{"norm": "layernorm", "mlp_ratio": 4, "steps": 11100}
Rows from block 4 of a small multi-label image tagger, named by matrix and row number. Rows with one number belong to one neuron. Each number is 500 + 50 x the weight over its row's rms, rounded and kept within 0 to 999. All counts start at 0. Numbers have three digits each.
After each neuron's rows are labels from the 100 images, of 14976, where the neuron reaches its highest value: "responds to" is what is common among them. Only what is clearly more common there than usual is listed. The data: photos of plants, animals and fungi (iNaturalist). In brackets: how many of the 100, against the usual share in percent.
# fc1: MLP up (model.blocks.4.mlp.fc1.weight, 640x160), inputs 0-79
# fc2: MLP down (model.blocks.4.mlp.fc2.weight, 160x640, transposed), outputs 0-79

fc1.479:499419486565501519559472497452469507505540557463467450444483469600537539576538538521436448606440468465510433421545514505550468557474438540528467465471544524454513512420530398622407472504484505524480531555454458379488474482500483445485571481
fc2.479:496471423551458439505504465493495481456518511432536457543533526579538529533408503507549517459415528462544518446490381505499465550470450499455505537339460550482497473627536436473496463580485544415520373512479461437585543557518473464502432543
responds to: phylum Chordata (92 vs 60.8); class Aves (89 vs 55)

fc1.372:506479509495527494489574480501527379574462464387540453557494470435533569511530563489520435558451488503509505436574485478503538562498503422538443544485498521474495547453571494524419451496481524495480457486552609527518527493560578465551491546
fc2.372:440484588507482512457564496494502457369571474510506539387521490531488435454447584550544597492625450476575399406493436463497490541589514515507481560503567441571433441532476416439397487486540481480449464482474509505480439529550510438542451516
responds to: phylum Chordata (92 vs 60.8); class Aves (88 vs 55); order Charadriiformes (27 vs 7.6)

fc1.181:505502531439538553472612444496712501491517519519511484512532459429468458633548480451507547499430483476516422456500481523456459502436480485476458477496408464546449461491474441431540392552575488502505524438621538561489535527498503536568464483
fc2.181:543488509515475609475499493468523461497569390473608445550546519415587545451577587547549486428543544569468513535559495424632419512558485510442475523449510527523522487422476513454442479509497615466483462506475540424461546452442523514579531522
responds to: kingdom Plantae (34 vs 7.3); phylum Tracheophyta (34 vs 7.3); class Magnoliopsida (25 vs 5.6)

fc1.305:546460508463488522492586421519474564460487621422482461481469516458471395528495464459464529548490533534495517415501462500405512442413507586554508503339567507539557532477546500485486438467457582530540579475539518533498470450546449452550447461
fc2.305:501577476460470545507457435452489499500504509604572440541427445352498612518494606535467504613535456413516454542511498564490498565464456555525509453507518493426505567455476526416515511515496438549464547546460515518435554462560509499520543432
responds to: phylum Arthropoda (64 vs 30.9); class Insecta (61 vs 29.2); order Lepidoptera (40 vs 13.7)

fc1.572:567530571494496461358525518497528501507502392526408489507519512454472477490582473525565525569568475459487463526460454526526516432466465514562524571552514539450539554537401416457539485432421495469540480513458492536559575466444486511497474567
fc2.572:503580527480497462475530524498623466557485624518500504486559452485407436441435417524523519460443450500473596430527557577532531477500472490505542540531374581560528556393549516493393489448447388506476511569490511452529450520456544560469513506
responds to: class Aves (98 vs 55); order Passeriformes (67 vs 24.9)

fc1.180:435473488475580503486465505471460536544571401505513582452548464475564448515580537525478455520559485511505460511618576480472514509497524541557577463536554451473465495407513599488476513500484448431474463571428456513513592524435572507493538508
fc2.180:469557428596564549655434627514433578413479497486477467406496449615469489491555468467524477448474483443424424472488487485528485461480532517424470474402508508546462526492461524522512520458498477472581595562531602516492517534501433504463475544
responds to: class: Aves (96 vs 55); order Charadriiformes (55 vs 7.6); family: Scolopacidae (37 vs 3.2)

fc1.514:521488484607534537522496538469419526440508495508456498561494442545521501460495524470492471492462589469554490443532487453452516511509434498490446480555462467560468632513457502485431336574538452488504530478480504467535464522481504512489552480
fc2.514:630478397511472498468543516504518544446515472381579509524431427564542507520543418533481522539589434460443505557454470544508570541497545465512512427576434531532545525534443550521519518458480508502492577427474564453524466401530496443390499510
responds to: class Insecta (71 vs 29.2); order Lepidoptera (51 vs 13.7)

fc1.472:486350469472461532570442461531480448487565504568488487523457445581514406466452530526475507429542419519568551540469495510427429465520516484484490534515496578524494471500564576474531511506519512437513491469469516500496471573488505565509540576
fc2.472:504488461481508496469454579523445520553559483464618596462457473445482482471567544486534544560417485576516378410618543501471439478551498458484478594436489521521481378481595487526451519492428502457568572541535477467450529456511524549537520504
responds to: phylum Chordata (97 vs 60.8)

fc1.274:508406478483522533512540549468526416492446514538461489513529490503533497513551498490507503496444521378492524440525499499563526514545530479453451456494488481450565330506513522492517486533536485438513448594622429581512430467567448545521508441
fc2.274:465512402572528505471553542561453534511501493525504476530575425435568522577435434544481556304551464416424494531601502458461502491512496508440498456535502523552517480464500492404536488550482564419467501484510542476548516525523596528512517433
responds to: kingdom Plantae (32 vs 7.3); phylum Tracheophyta (32 vs 7.3); class Magnoliopsida (27 vs 5.6)

fc1.33:369377479441538464550450483602568368515457524453381507465441446507496476435492530561572471554500472462419484520477467508561552498562530493537525472514457486570515508459439480520484528547519552592476490509598573518556574498601479497506518456
fc2.33:533467503561573511569579547541490579461440452390361565506467538476506480447477478590473486405450576551514532530443477434509465472486519555434543494461385430571488495553500454490519507496527571611552521507519433510491480497541488420505487518
responds to: phylum Chordata (92 vs 60.8); class Aves (87 vs 55)

fc1.132:466479406520514570494336556534538440520482554478502552442436473585398492525531472543496453530466537406375474517505537545562510534577485587416500549454464464517451556521473463504440518550475468495559482514556549564376519476516591522460482392
fc2.132:457508508575505492438441567532428442424518436529496546484518472484512524495416502491580420488493561417457496527461546467535430562525536399488475551447511567484500573423497506566555464561530524566561537428575636609486531523511580426564435480
responds to: class Aves (83 vs 55)

fc1.289:460485523528502424563455548463471454496558557501549522506494511549398569537522491518480465521516483401565468558419435448536477449557507518402542578399536546467423566442484479501481523497450541384484423455546479481524536590511459520474575535
fc2.289:528508457578440527539509439489459543402506495477447502539519525483487615565477435513557578522464460438549469498487560554429506539603505430468415514557446566443503471502510457444537585579516587522481547456504521535583423475538471558442416645
responds to: order Passeriformes (52 vs 24.9)

fc1.468:426435490437532532501529512522540469451522517502519445525478420506584611545468486451425482471457506477501577498508613360480525479516508470432465549484479533455463552500477532521422479546625525534424457533475513480470434631507567558459453470
fc2.468:450448420523487523468520513528471517519441499361543561495563448488511510420392432574532505536456487412484435456514508557461496472517507523439505572518542440491482439451535528570510462487458499530548530518531491515532494552457492549426505538
responds to: phylum Chordata (93 vs 60.8); class Aves (91 vs 55)

fc1.449:524471465488490486605498531496439527464480418470460427566493489511467639463418517571523529634496497467386462478553510554504534534457492462539483524508380502487383575423528574535531531477568467561438478461537455555521510467491509511563452542
fc2.449:425449440450573563530436413498481473385600508507518540537458323486462545510493496489497420515563564541439562555517419516475552532479459546478469477425575471552533440477382502445465445493548513569500596532360507477531494536591502528576459528
responds to: phylum Arthropoda (60 vs 30.9); class Insecta (59 vs 29.2)

fc1.270:415425492464498463466489578498521459465567534485573542488471476481509467514495460538525515572577504619512456522532495463458515526491562607394464527420495528532532463476438610436468461539539409527497507419559564575514547567570516543412402553
fc2.270:462455540484521488532478562416493456489486402486506515416432573489560491469510533504551516523456534483460393483431461487541500566509526447474579446436452459530489513408538481514416567464485407487539478494566482562458425491635499450563459453
responds to: class: Aves (99 vs 55); order Anseriformes (35 vs 5.5); family: Anatidae (35 vs 5.5)

fc1.184:481593537545477534514644486506437483519526500576503505544464446405459543483445483457467500440546552515524483491523453530558533511560570426426498478546493538465520549526575537478499551446507451542470512406507364480471533422381640576547451441
fc2.184:484460576467484479479621520488457527464468494509424493569570463539536527470490514424543483505480513483438515610398515474494533483469501526536554575521527497429522488384380511556510598485587489489463533548389442540598444532428547498499560468
responds to: order Lepidoptera (67 vs 13.7); text has "moth" (34 vs 2.2); family: Erebidae (25 vs 1)

fc1.138:475494558454493480477616501546511511482453503534507488515424466489492617513450446501518503476530494491518435416441485464420536471411451463515592557491503417610488571529471569442495443528569463487460536532466457489563484493547558512441456541
fc2.138:391489416566501469546569501431408472483579446444441578522536433528505393538472527492482468367524458532536517559499445521503405531500447494546574509482420490431531567541494400482545536531484484444483528438442507575525491522474491514551546463
responds to: class: Aves (87 vs 55); order Anseriformes (28 vs 5.5); family: Anatidae (28 vs 5.5)

fc1.604:530509501467553424503493517443588549443511494423535577386543476529495488597597500431448410606484569501545587545476539557477492469614564578511376431503482460459482472486513523464533478504403491482472514512533489494457558526470547414416583451
fc2.604:525426405503442506442570522549563486602506521545464475510460587519505464560498528523537482468453450479523565531514522404492530537567515500591501549561544555480608493501423472519422551496496509650519572544439463346502492485543554462520556504
responds to: order Lepidoptera (36 vs 13.7)

fc1.263:453524496445439511496515570491465578561528414450505516551516500478535417484485572473421427423478525512489474425592537547672516558499529605464601454571474533497393462473523584504542473418448450524420516502456518508506469458479533541464452511
fc2.263:525436500549623585470579554574528478570619494478488421576529451542550578417559455527449535471576532585420534524501505416566508508492427465463474532569532550483506516406378551523555504619517534533523485598472502556545429512517530560536433506
responds to: class Insecta (93 vs 29.2); order Lepidoptera (74 vs 13.7)

fc1.194:421483508575498428492388425500511521523537469575563517480448494502546418479459461599569482435479435573451487487477486522493451457500537495553515450534487544480562459491481549506536545512544507501463447584508488456576575470393516491475523492
fc2.194:498499598558422444462473456464492528498518618522514575489511540459501506502551565465504547574460504498481535514600508493386417439573470381466452475485434481612483494403553525488610480549461418479545515579546567525518487494454525472541494550
responds to: phylum Chordata (94 vs 60.8)

fc1.365:431453447487521542441515504464538466465447569472593512567419500408473471468463499482495440525549442499494435473469445487496503621464467555550479553491529455499496522459468533402508534457490456478450637470501672497547593611540546424471477513
fc2.365:503443552489500481485489506523496510517500478527528482396454535463519492475536554491530538424548441507523441474470509498518530670535488479505516547399480428590456601479515438410400525545524452457580516475535496538520472581467510452481466496
responds to: class: Aves (88 vs 55); order Anseriformes (32 vs 5.5); family: Anatidae (32 vs 5.5)

fc1.577:522426439479549516521597524532590484478524590487425485488539538461514483494524555507419484394527550494482494509558558430578461452475590532489533478579465592490563400478384578495490438514507562493523591449548455475488511501506427516551475463
fc2.577:454496468475512526437468408617547547499567545506469531410559492537459539528466545510454542445541412579485503592554468521458476469494574527534460516495518513487489442575497513462487537529483620508451408430447498435510485612514596488531629489
responds to: kingdom Plantae (54 vs 7.3); phylum Tracheophyta (54 vs 7.3); class Magnoliopsida (48 vs 5.6)

fc1.301:409513570481647493425436531437518521448485490478480528477500445546524481523601486505520511504459520518492505514641575482442525541470531544442547493508483499421516468408477506510548544455592506484504525544453512458497519525463512336474542564
fc2.301:440610479508489518598427601550436486572506497400526515510472483513513511562435447455525500456442516465512549500501521580510450473503530523491543479505586473494503498667503472441393527428489405480437500544460610551548570447527501478515500497
responds to: class Aves (92 vs 55); order Charadriiformes (37 vs 7.6)

fc1.363:494515453566535506470434528408412487495480503481517526450603470486531481370581418556486451589579538499512528465450575407487453468509506536523550512535584514512443662378457489476426495428514483486453470536493566586505464503531505482521414521
fc2.363:525507458443536521469509515577434448603443511543536500509460554490556594531512508521581536521401530430546580495450399465519530452417545431470449422500502437515523524485465490452505454513523572472471596411535449581461513484516550503462486570
responds to: class Insecta (75 vs 29.2); order Lepidoptera (57 vs 13.7)

fc1.371:524403575491463531533491536515410533479513448407533503563512482439484454440504504437520464390523493581523507483558587495590439452496489558551551482513501540489276544500523556425527515430452580533464577494508550559513516455533517520500482552
fc2.371:610397481576526600519536517506519492537548478499508462528577478522504537518589483524474476493484531586438475490502547463570554449444453482422435479518499560485484573426489558520474506582462504505485552483489518523570436540516492532521518565
responds to: class Insecta (77 vs 29.2); phylum Arthropoda (77 vs 30.9); order Lepidoptera (45 vs 13.7)

fc1.547:531444406541561496531485492534467427484528502569496515562437469407470582474533535534520470462554533538366420482539531586515520550525483485556542524595492501497559510390532585480506510473580499574502583481595503554609535588490536402487585477
fc2.547:536587560537528491598446501555518489459502510538529538410437522474489547573513413494522552464487466434466566425453387544520528532532478410475456623482588523430524515525429549468454504457482537570473471524483493539383479534554504491532582488
responds to: order Lepidoptera (34 vs 13.7)

fc1.158:413518558493465391467525505450513525482453399484584449522492455580505563499423484485456533530523504504474543491567503441550499497480428516469470557504490573499489502503462538588438433463562511472530459512431463542527471527450393546582600497
fc2.158:410568455534428561576450528407539400433494487543512506543458485472517516542439504500509409430504452465596548467451494479532438562484478540497549539440357475520541473581352548501488487606460569596479518569465496551516566362483458505441519538
responds to: class Aves (83 vs 55); order Passeriformes (50 vs 24.9)

fc1.321:524536561487507520520476513487433441601537494481473463484545493444523486456499508553568421469483573406443527497529368480436507445511482560526488429504503555486592472429526485473510538481430548450455484549408475558463548510626449456570464470
fc2.321:464464514426457571509475456475451565499470580535476460544533594436433528508530527420573471599508402519473544502550520488507551581496498433487523462508486503432483510453503540506507525562517460522545540478579461531441553416505461427487441486
responds to: class Insecta (72 vs 29.2); order Lepidoptera (59 vs 13.7); text has "moth" (32 vs 2.2)

fc1.124:513441552433521466436452543510531554484433536498526443419485475569408461460558486520555498466413472552407409546638476563604461500454471525426519452411489443472503470430545537487519521545489649479527574490479463529498557509552433577531493507
fc2.124:453498538552457532502482446511443498492421522459617498543520568459556561421513423531580433529459390423475504549482523508609464495521443527508426544444439578451489550492566463444527403510550509477569467456587434555529503474499533432501509552
responds to: order Lepidoptera (37 vs 13.7)

fc1.235:466590406518499430449443567538531528501469519497555476478578557537547488448507503535523440544467502487550572288501483489501515486498477465469475537615445497493518529608471516538606533500479595557517457531411523534509541482538435552466512469
fc2.235:488535497406556502510476490406617570540515486609406570419554562514551508551535605499426477548570453522434534549531479440447516410531446596542488462498531472504463470544537560452565392449607505526511523541470440536523484497463475442539455482
responds to: order Passeriformes (51 vs 24.9)

fc1.112:469442470528523456407402488437610460469455511645472430437463454539510531516437521440532525522480447492530430580377596461470536499531417510498603413423502493478497564497579482470418501517587533513553517572484590514458480493490483468426553468
fc2.112:550406492574527521474389434458416476502499489449519399527547525554565494402459413537528593544521542516502502568509587440476623483571463527535422543495571545450490538469573469458584509533516491484537496475489494497492514476495555457501544568
responds to: class Insecta (79 vs 29.2); order Lepidoptera (67 vs 13.7)

fc1.95:513521423572452520561549532511511485484544444487446560420551428451465475539384406508399459480472533535399462470539536511476569529497543474513511456496511479551544502513481543502522493459554473464494629472475473448452479498455457596508543587
fc2.95:626593472444422537478394514580463508542444486507527565565579537501506473499445482449585490524524598451561499588481465471489470445484505485483468420465479612428483575534503531488515557526546541513508537557434543420537340511458448406526536541
responds to: phylum Chordata (99 vs 60.8); class Aves (93 vs 55)