Weights of a small multi-label image tagger: norm layernorm.
Rows from block 9 of a small multi-label image tagger, named by matrix and row number. Rows with one number belong to one neuron. Each number is 128 + 32 x the weight over its row's rms, rounded and kept within 0 to 255. All counts start at 0.
After each neuron's rows are labels from the 100 images, of 14976, where the neuron reaches its highest value: "responds to" is what is common among them. Only what is clearly more common there than usual is listed. The data: photos of plants, animals and fungi (iNaturalist). In brackets: how many of the 100.
# fc1: MLP up (model.blocks.9.mlp.fc1.weight, 1280x320), inputs 0-159
# fc2: MLP down (model.blocks.9.mlp.fc2.weight, 320x1280, transposed), outputs 0-159

fc1.741 [ 38 174 119 126 170 125  85 178 113 110 157 107 113 145 144 119 109 115 116 148 182 136 120 127 168 152  80 148 137 123 148  97 163 110 164  74 123  94 145 203 172 139 153 172 128 116 171  86 128 160 149 179 160  99 143  93 135 176 109 175  90  97 148  51 150 138 153 103 155  72 143 205  88 166 161 122 150 128 142  62 140  93 132 172  94 134 156 142 107 162 124 152 126 117 155 140 131  39 117 132 108 108 126  61  86  87  91 156 129  95 131  78 110 142 127 190  89  87 143 155 123  90 125  64 160 112 166 157 124 133  96 132 125   8 111 142 156 163 146 146 155 141 138 105 137 170 115 154 173  96  79 135 149  51 187 216 103 113 110  78]
fc2.741 [137 126  97 117 135 117  82 100  79 100 179 119 116 177  83 147 122 148 118 102 136 159 148  99  97 107 112  54 128 139 136 121 122 182 152 139 110 113 120 140 161 142 140 147 143 138  82 103  70 102 106 127 131 134  85 160 104 154 119 105 170  56  92  43 141 162 138 110 159 107 141  79  87 102  46 173 141 192  84  99 105 154 116 146 117 111 118 113 105 152 152 118 114 111 203 147 126 118 152  97 152 104 129 153 136  95 132 122  99  64 170  93  71 132 132 101  96 212 116 115 105 119 148  96 173  98 141 190 143 121  84 167 131 155 147  79  88  73 111 171 101  74 112 177 147 146 138 145 134  88 146 160  98 162 130 157 125  94  88 111]
responds to: order Anseriformes (31); family: Anatidae (31)

fc1.6 [105 135  94 222 103 151  78 105 104 117  80 131 101 147 159  51 155 112 154  93 127 113 134 175 158 108 135 165 133  83 145 133 157 137  95 131  88 108 144 110 118 148  88 169 126 124 152 151 123 138  57 105  86 107 128 118 176 127 159 113 144 107  91 116 123 169  70 172 164 166 113 103 248 131 148 124 146  65 126 110 153 137 101 127 153  69 155 157 144 176 157 126 115 102 153 128 118 154 114 127 113  64  93 120 198  92  80 135 115 120 127 151 155 110 145 131  83  94  92 184 108 166 122 135 127 143 123  81 146 120 181 111 124 185 133  81 129 158 160 166 155 110 131 174 140 145  71 159  95 129 138 133 195 131 133 125 165 172  54  91]
fc2.6 [116  94 101 106 116 102 139 127 131 172  89 147 113  54 160 123  74 177 103 130 128  95  91  81 221  91 133 179 163 145 124 133 149  74 109 131 122 123  78 147 150  94 140 142  73 114 117 104 120 109 136 168 152 146 134 153  90 106 135 174 164 132 108  49 119 107 135 164 134 119 148 159 148 164 143 173 105 153 149 174 182 143 103 166 158 149  83  60 150 131 140 141 121  69 146  66 137  76 117 179 153 168 142  74 143 122  62 116 149 160 167 119 119 169 182 146 163 180 128 133 145 155 106 171 138 181 142 146 120 210  96 123 174 116 129 140  91  29  80 115 107 140 111  86 110 102 175 143 141  98 191 117 131 134 157  90 183 134 150 107]
responds to: order Anseriformes (25); family: Anatidae (25)

fc1.359 [140  82 126 160 138 161 128 145  50 125 158  71 144 151 160 169 185 138 138 111  97 105  98 162 179  93 168  96 147  95 193 177 118 107  98 105 100 125 125 198 131 141 127 137 152 136 122 104 102 141 110 141 117 103 108 102  78 121 145 164 157 129 166 143 154 121 102 140 155 159 177 153  45 147  92 106 158  94 115 116 127 114 137 121 149 101 167  70  48 136 163 196 152 154 118 131 137 101 106 114 107 153 154 104 157 120 110 108 118 156 201 114 115 117 103 120  53 154 117 150 106 124 123 149 116 118  89 142 129 155 137 126 100 148  62 136 155 149  94  69 163 140  87 167 140 108 113  85 100 143 114 100 124 135  64 152 205 162 146  76]
fc2.359 [129 142 129  84 132 161 118 118 144  96  96 103  97 145 143 118 118 161 231 124  91 141 147  50 137 118  96 111 138  90 145 112 120  92 153 124 125 146 124 123  62  91  91 111 151 126 174  84 104 167 117 156 199 125  89 155 151 149 127 173 138 130 123 126 160 139 113 115 122  73 122 120 155  82  50 111 149 135 167 113 112 189  79 143 198 164  94  89 128 193  87  83  98 146 110 128 154  70 117 150 117 155 104 104 123 161 166 146  78 162 130 158 128 144 123 136  93 148 114 159 121 117 122 132 162  85 150 168 112 130 183 134  71 148 119 140 132 114  67  70 176 141 107 181 130 139 144 126  73  97 161 136 127  86 165 138 101  65 120 142]
responds to: order Anseriformes (39); family: Anatidae (39)

fc1.298 [157 115  83  60  85 111 155 171 101 127 156 136 117 100 156 139 140 114 148 100 104 166 168 117 104 109 165 124 125 138 200 148 133 155 120 188 106  78 110 160 150 154  80  84  95 117 146  84 189 147 115  94 118  86 168 144 147 133 127 121  76 145 150 137 165 111 128 166 206 158 120 119 174 159 112 131 147 144 120 103  97 129  93  77 134 131 204 154 135 103 127  32 118  86 119 146 138  97 129 124 129 134 174  84 158 114 132 176 142  56 108 152 103 114  96  68 120 149 106 121 169 148  81 129 180 137 154 102 102 146  78 103  97  94 135 150  96  92  97 159 114 121 187 116 176 180 130  68 136 158 157 142 119 175 107 152 163 108 187  88]
fc2.298 [ 79 110 190 165 133 163 129 155 114 148 134 166 133 108 109 170 112 121  92 148 114 157 113 162 141 162 170 117 167 138 102 125 134  98 152  95 141 139 130 110 179 160 114 146 150  52 125  77 138  91 172 134 113  68 129  93  96 149 145 156 206 125 142 110 131 112 120 141 121 132 132 177 165 173 146 148 142  77 165 113 128  90 156 154  93 126  76 111 196 123 126 135 123 163 169 153 102 172 134 151  81 126 151 146 149 139 116 123 187 172 172 125 160 107  99 176  87  66  92 104 157 174  91 131 136 162 151  90  96 134 158 114 164  82 146  57 156  63 126 151 134 114 132 122 135 148  83 121 190 135 130 154 167 111 115 202  44  73 172 142]
responds to: order Passeriformes (65)

fc1.68 [ 80 122 116 146 115 158 131 141 146 104  67  91 109 138 127  60 111 153 139 145 128 174 108 129  92 102 145  93 112 137 161 126  90 181 224 114 148 115 180 140 198  83 172  98 163 140 115 103 104  74  93 123 147 184 151 100 114 153 116 162 140 101 103 129  87 151 194 175 137 105 121 102 146 144 155 154 165 111 117 116 136 153 146  82 150 151 131 190 101  97 102 112 165 185 145 115 165 161 167 131 142  77 118 161 156 168  55 118 112 134 151  86 153  93 116 153 134 114 151 143 173 116 106 186 127  90 137 167  76 152  65  92 141 115 162  99 105 176 152 172 192 125 132 180 188 197 171 130 179 106 127 168 149  91 126 109 120 101 127 146]
fc2.68 [135 148  64 102 118 136 118 118 114 124 147 130  90 114 106 115 160 138 132 117 120  99 150 194 117  82 147 114 126 140 102 131 156 156 160  84 121 133  85 128 166  94 146  62 144 121 167 170  98  89 123 121 157 151 164 144 130 163 140 150 119  56 120  68 185 168 133 133  99 143 120 139 170 167 118 193 100 138 140  83 159 121 114  91 124  81  96 148 100 133 106 126 159  74 160  94 102 110 163  51 141 137 110 166 175 170 120 126 165 112 183 183 136 136  64  64  96 138 166 158 139 123 148 164  61 143 193  52  87 130 150 122 105  76 122  91 166 153 173 117 143 159 162 102 103 163 115  94  92 131 150 137  95 157 154 116  79 139 108 167]
responds to: order Passeriformes (54)

fc1.698 [125 111 112  76 190 126  64  85  75 133  94  52 126 153 121 126 109 147 151 105 116 108  85 154 132 136 106 199 113  83 131 133 141 148  75 154 107 200 100 125 163 179 163 116  95  69 113 154 101 151 135 121 139 118  93 102 159  76 133 167 210 119  80 129 171 166 131 115 126 110 113 142 157 149 113 107 203 154 119  85 140 112 105  89 146  88 104  90 100 168  85 173 210  73 133 124 169 162 145 130 134 151 109  85 164  97 116 170 111  95  97 116  89  78 110 174 100 133 192 127  77  94  52  86  97 133 115 122  78 127 130 144 112  46 173 111 125 125 139  97 141  82 137 182 154 159 153 169 132 117 144 177 156  82 161 118 142 129 133 139]
fc2.698 [151 157 117  92 104 140  42  91 131 128 143 113 100  89 142  92 101 117 120 110 113  76 138  70  89  95 125 138 106 122  62 101 153  74 128 124 178  79  93 149 103 109 166 138 161 119 129 132 142 144 160 127 132 113 119 124 102 205 128 126 105  99  75 146 128 165 139 115 113 100  89 143 149 132 111  99 183 212 126 120 121 176 149 134 120 148 158 123  91 147 165 118 115 109 162  71 111 179  97 113 130 134 192 176 134 183 139 129 121 111 157 136 110 122 106 138  98 113 112 115 135 110 100 140 169 154  95  14 115 164 121 165 136 125 142 162  99  92 106 172 154 168  70 119 136 118 129 154 129 159  85 158 106 148 119 148 119 168 114  53]
responds to: order Anseriformes (35); family: Anatidae (35)

fc1.410 [ 74 118 180 131 130  96 188 134 110 156 116 109  22 115 158  88 167 134 101 165 153 139 147 116  92 153  96 116 127  67 162 161 119 182 191 115 110  37 131 141 110 181 206 128  87  81 197  82 138 180 230 142 113  74 168 140 177 109  99 115 134 140 125 123 172 179 147 128 102 158 113 117 115 104 101  94 136 115 101 180 115 142 113 168  90 198 126 141  93 109 101 106 152  97 129 114 142  78 130 127 108  86 134 152 139 136 165  82 133 110  96 107 124 131 146 132  86  87 134  99 145 106 170 159 145 143  96 146  98 142 102  96 159 141 139 109 114  65 129 127 155 118 165 111 139  86 122 121 110 161 135  78 138 115 124  98 195 107 107 150]
fc2.410 [142 152 133 149 137 112 182 114 109 120 115 132 138 156 144 158 139 101 154 106 133 158 165 107 115 199 129 107 215 152 140 125  82 162 157 141 171 120 150  70 179 131 120 141 187 140 101 127 128 147 105 141  32 102 126 160 165 148 129 142 154 140 164  95  91 131 108 178 175 102 171 155  94 145 104 142 155 140 136 192  58 130 122 168 133  78 167 131 204 150 119  88 160 149 145 163 121 111 150 149 178 118 142 111 113  61 174 105 173 105 150  89 126 131  55 136 149 108 146 141 169 155  76 199 120 133 159 151 131 179 144 166 120 135 237 111 178 146 172 102 138 125 104 149 109  96 155 139 171 168 197 133 146 104 144 110 104 101  70 118]
responds to: order Passeriformes (61)

fc1.452 [ 84 110  92 115 116 134 103 199  89 159 118 165  72 167 111 113  63 142 132 138  74 127 168 114 151 120 115 118 117 145 142 120 105 158 125 130 160  92 103  97  87 119 158 136 119 138 106 138 136 111 127 174 180 130  82 108 119 114 114 102 115 119  96 133 190  91 146 111 113 113  86  75  76 157 122 147 152 110 174 160 192 115  98 174 153 188 161 155 123 101  97 145 128 194 157 160 122 175 110 123 126 155 133  57  98 115 123 156 152  97 102 130 129 155  67 120 141 158  76  78 136 150 103 111 150 102 168 133 153  67  73 128 106 200 146 108 143 159  80 124 133 110 164 174 107 100  91 134 216 144 166 142 106  92  85  77 140 159  91  96]
fc2.452 [ 79 121 102 126 116 102 166 187 114  78  96 109 112 131 143 120 143 158  83 179 131 114 152 137 142 121 125 115  99 163 206 134 134  92 124 153  75 138 167 163  75 136 154  95 127 141 146 100  85 112  82 131 124 120  74 146 187 148 183 118  86  48  53 174 159 113 140 160 104 131  88 132 138 110  83  78 118 161 135 128  80 108 161 130 109 147 108 109  64  66 130 137 112 225 100 157 155 150 163 107 113  62 128  98 128 129 191 176 170 111  90 117 102 112  94 137 123 144 149 140 115 170 126 114 162 162 110 136 138 102 153  75 138 146 160 135 159 124 146 148 117 133 169 120 122 112 121 213 149 107 110 173 160 107 155 136  54 187  69  95]
responds to: phylum Chordata (92)

fc1.420 [ 75 175 111  90 131 134 161 106  98 160 128 106  91 100 141 135 144 123 114 159  82 101 147 132 164 135  90 117 134 131 131  80 123  61 138 114 109 134 102  88  48  99  66 110  88  88 145 121 189 101 113  92 131 159 124 172 142  86  82 113  60  61 103 134 146 125 178 121 126 123  85 149 168 124 170  63  50 131  98 126 102 103 111  78  98  90  87 128 150 118 150 107  87 109 129 106 203  85 121  90 135  60 102 112 166 129 124 125 162 142 130 168 161 123 162 174 145  74  71 145 112 128 102 103 136  91 169 102 138 125 138 116 108 146 149 141 159  73  81 179 119 144 123 127  79 120 158  75 120 130 187 127 135 119 132  95 171 105 106 117]
fc2.420 [162  91 137 132 139 128 140  98  69 150  81  68 123 134  86 161 113 115 157 127  79  44 115 134 136 175 101 158 127  91 153  98 164  99 193 125 126  87 106 113 173 166  92 122 110 160 122 105 170 145 107 165 139 100 124 181 129 109 145 137 155 167 177 121 114 152 173 154 128 119  74 107 146 160 120 114 172 128 135 109 128  97 139 192 158 144 107  99  86 136 175 133 125 173 131 166 120 204 128 122 102 135 129  89 141 118 122 140 125 117 128  46 112 166  76  68  86 125 102 108  94 100 156 131 179 102 178 141 139 126  96 152 138 132 172 169 132 129 108 129  94 102 148  72 101 133 169  99 172 105 138  62 137 128 104 148 104 138 150 124]
responds to: order Passeriformes (56)

fc1.144 [124 132 141 153  86 133 150 200 136 150 127 105  96 133 154 173 126 151  97 160 154 152  84 131  78 133 114  89 161 159 142 109 113 154 189 120 137 148 139 129 124  69 131 128 116  82  86 110 131 143 131 107 141 127 115 138  18 123  86 172 107 123 134 118  92 108 143 113 123 124 113 186  65 136 145 132 139 150 108 101 131  94 166 134 165 176 161 117 134 136 133 133  99 189 130 133  89  68 112 127 111 163 138 126  89 119 147 187 169 119 174  97 166 157 129  98 172 168 100  95 115 163 166 116 135  88 176 156 126  69 107 136 144 110 129 127 164 160 115 172 188 116 125  99  17 104  67  86 155 142 176 171  94 101 101 208 119 179 173  57]
fc2.144 [138 142  79 134 144 118 161 169 105 159 124  81 136  67 181 235 148 179  63 165 140 158 146  89  92  91 106 116 172 105 131 150 198 108 134 132 145 153 160 122 109 171  95 154  73 129 100 120  90 103 138 156 149 110 104 147 129 156 208 144  95 154 160 160 116 102 135 135 112 135 138  83 106 107 163  85  63 154 156  97 143 117  69 146 108 151 125 158 139 106 121 117 136 188 132  67 118 100  71 137 171 174 155 124 145 116 139 125  74 107 106 178 136 139 114 147 116 138 101 107 119 141 127 124 114 211 164 136 129  95 122 167 165  94 104 152 140 148 104 150 146 109 106 136  84 143 130 172 115 174 151 125 123 104 133 130 134 134  65  59]
responds to: phylum Chordata (98); class Aves (93)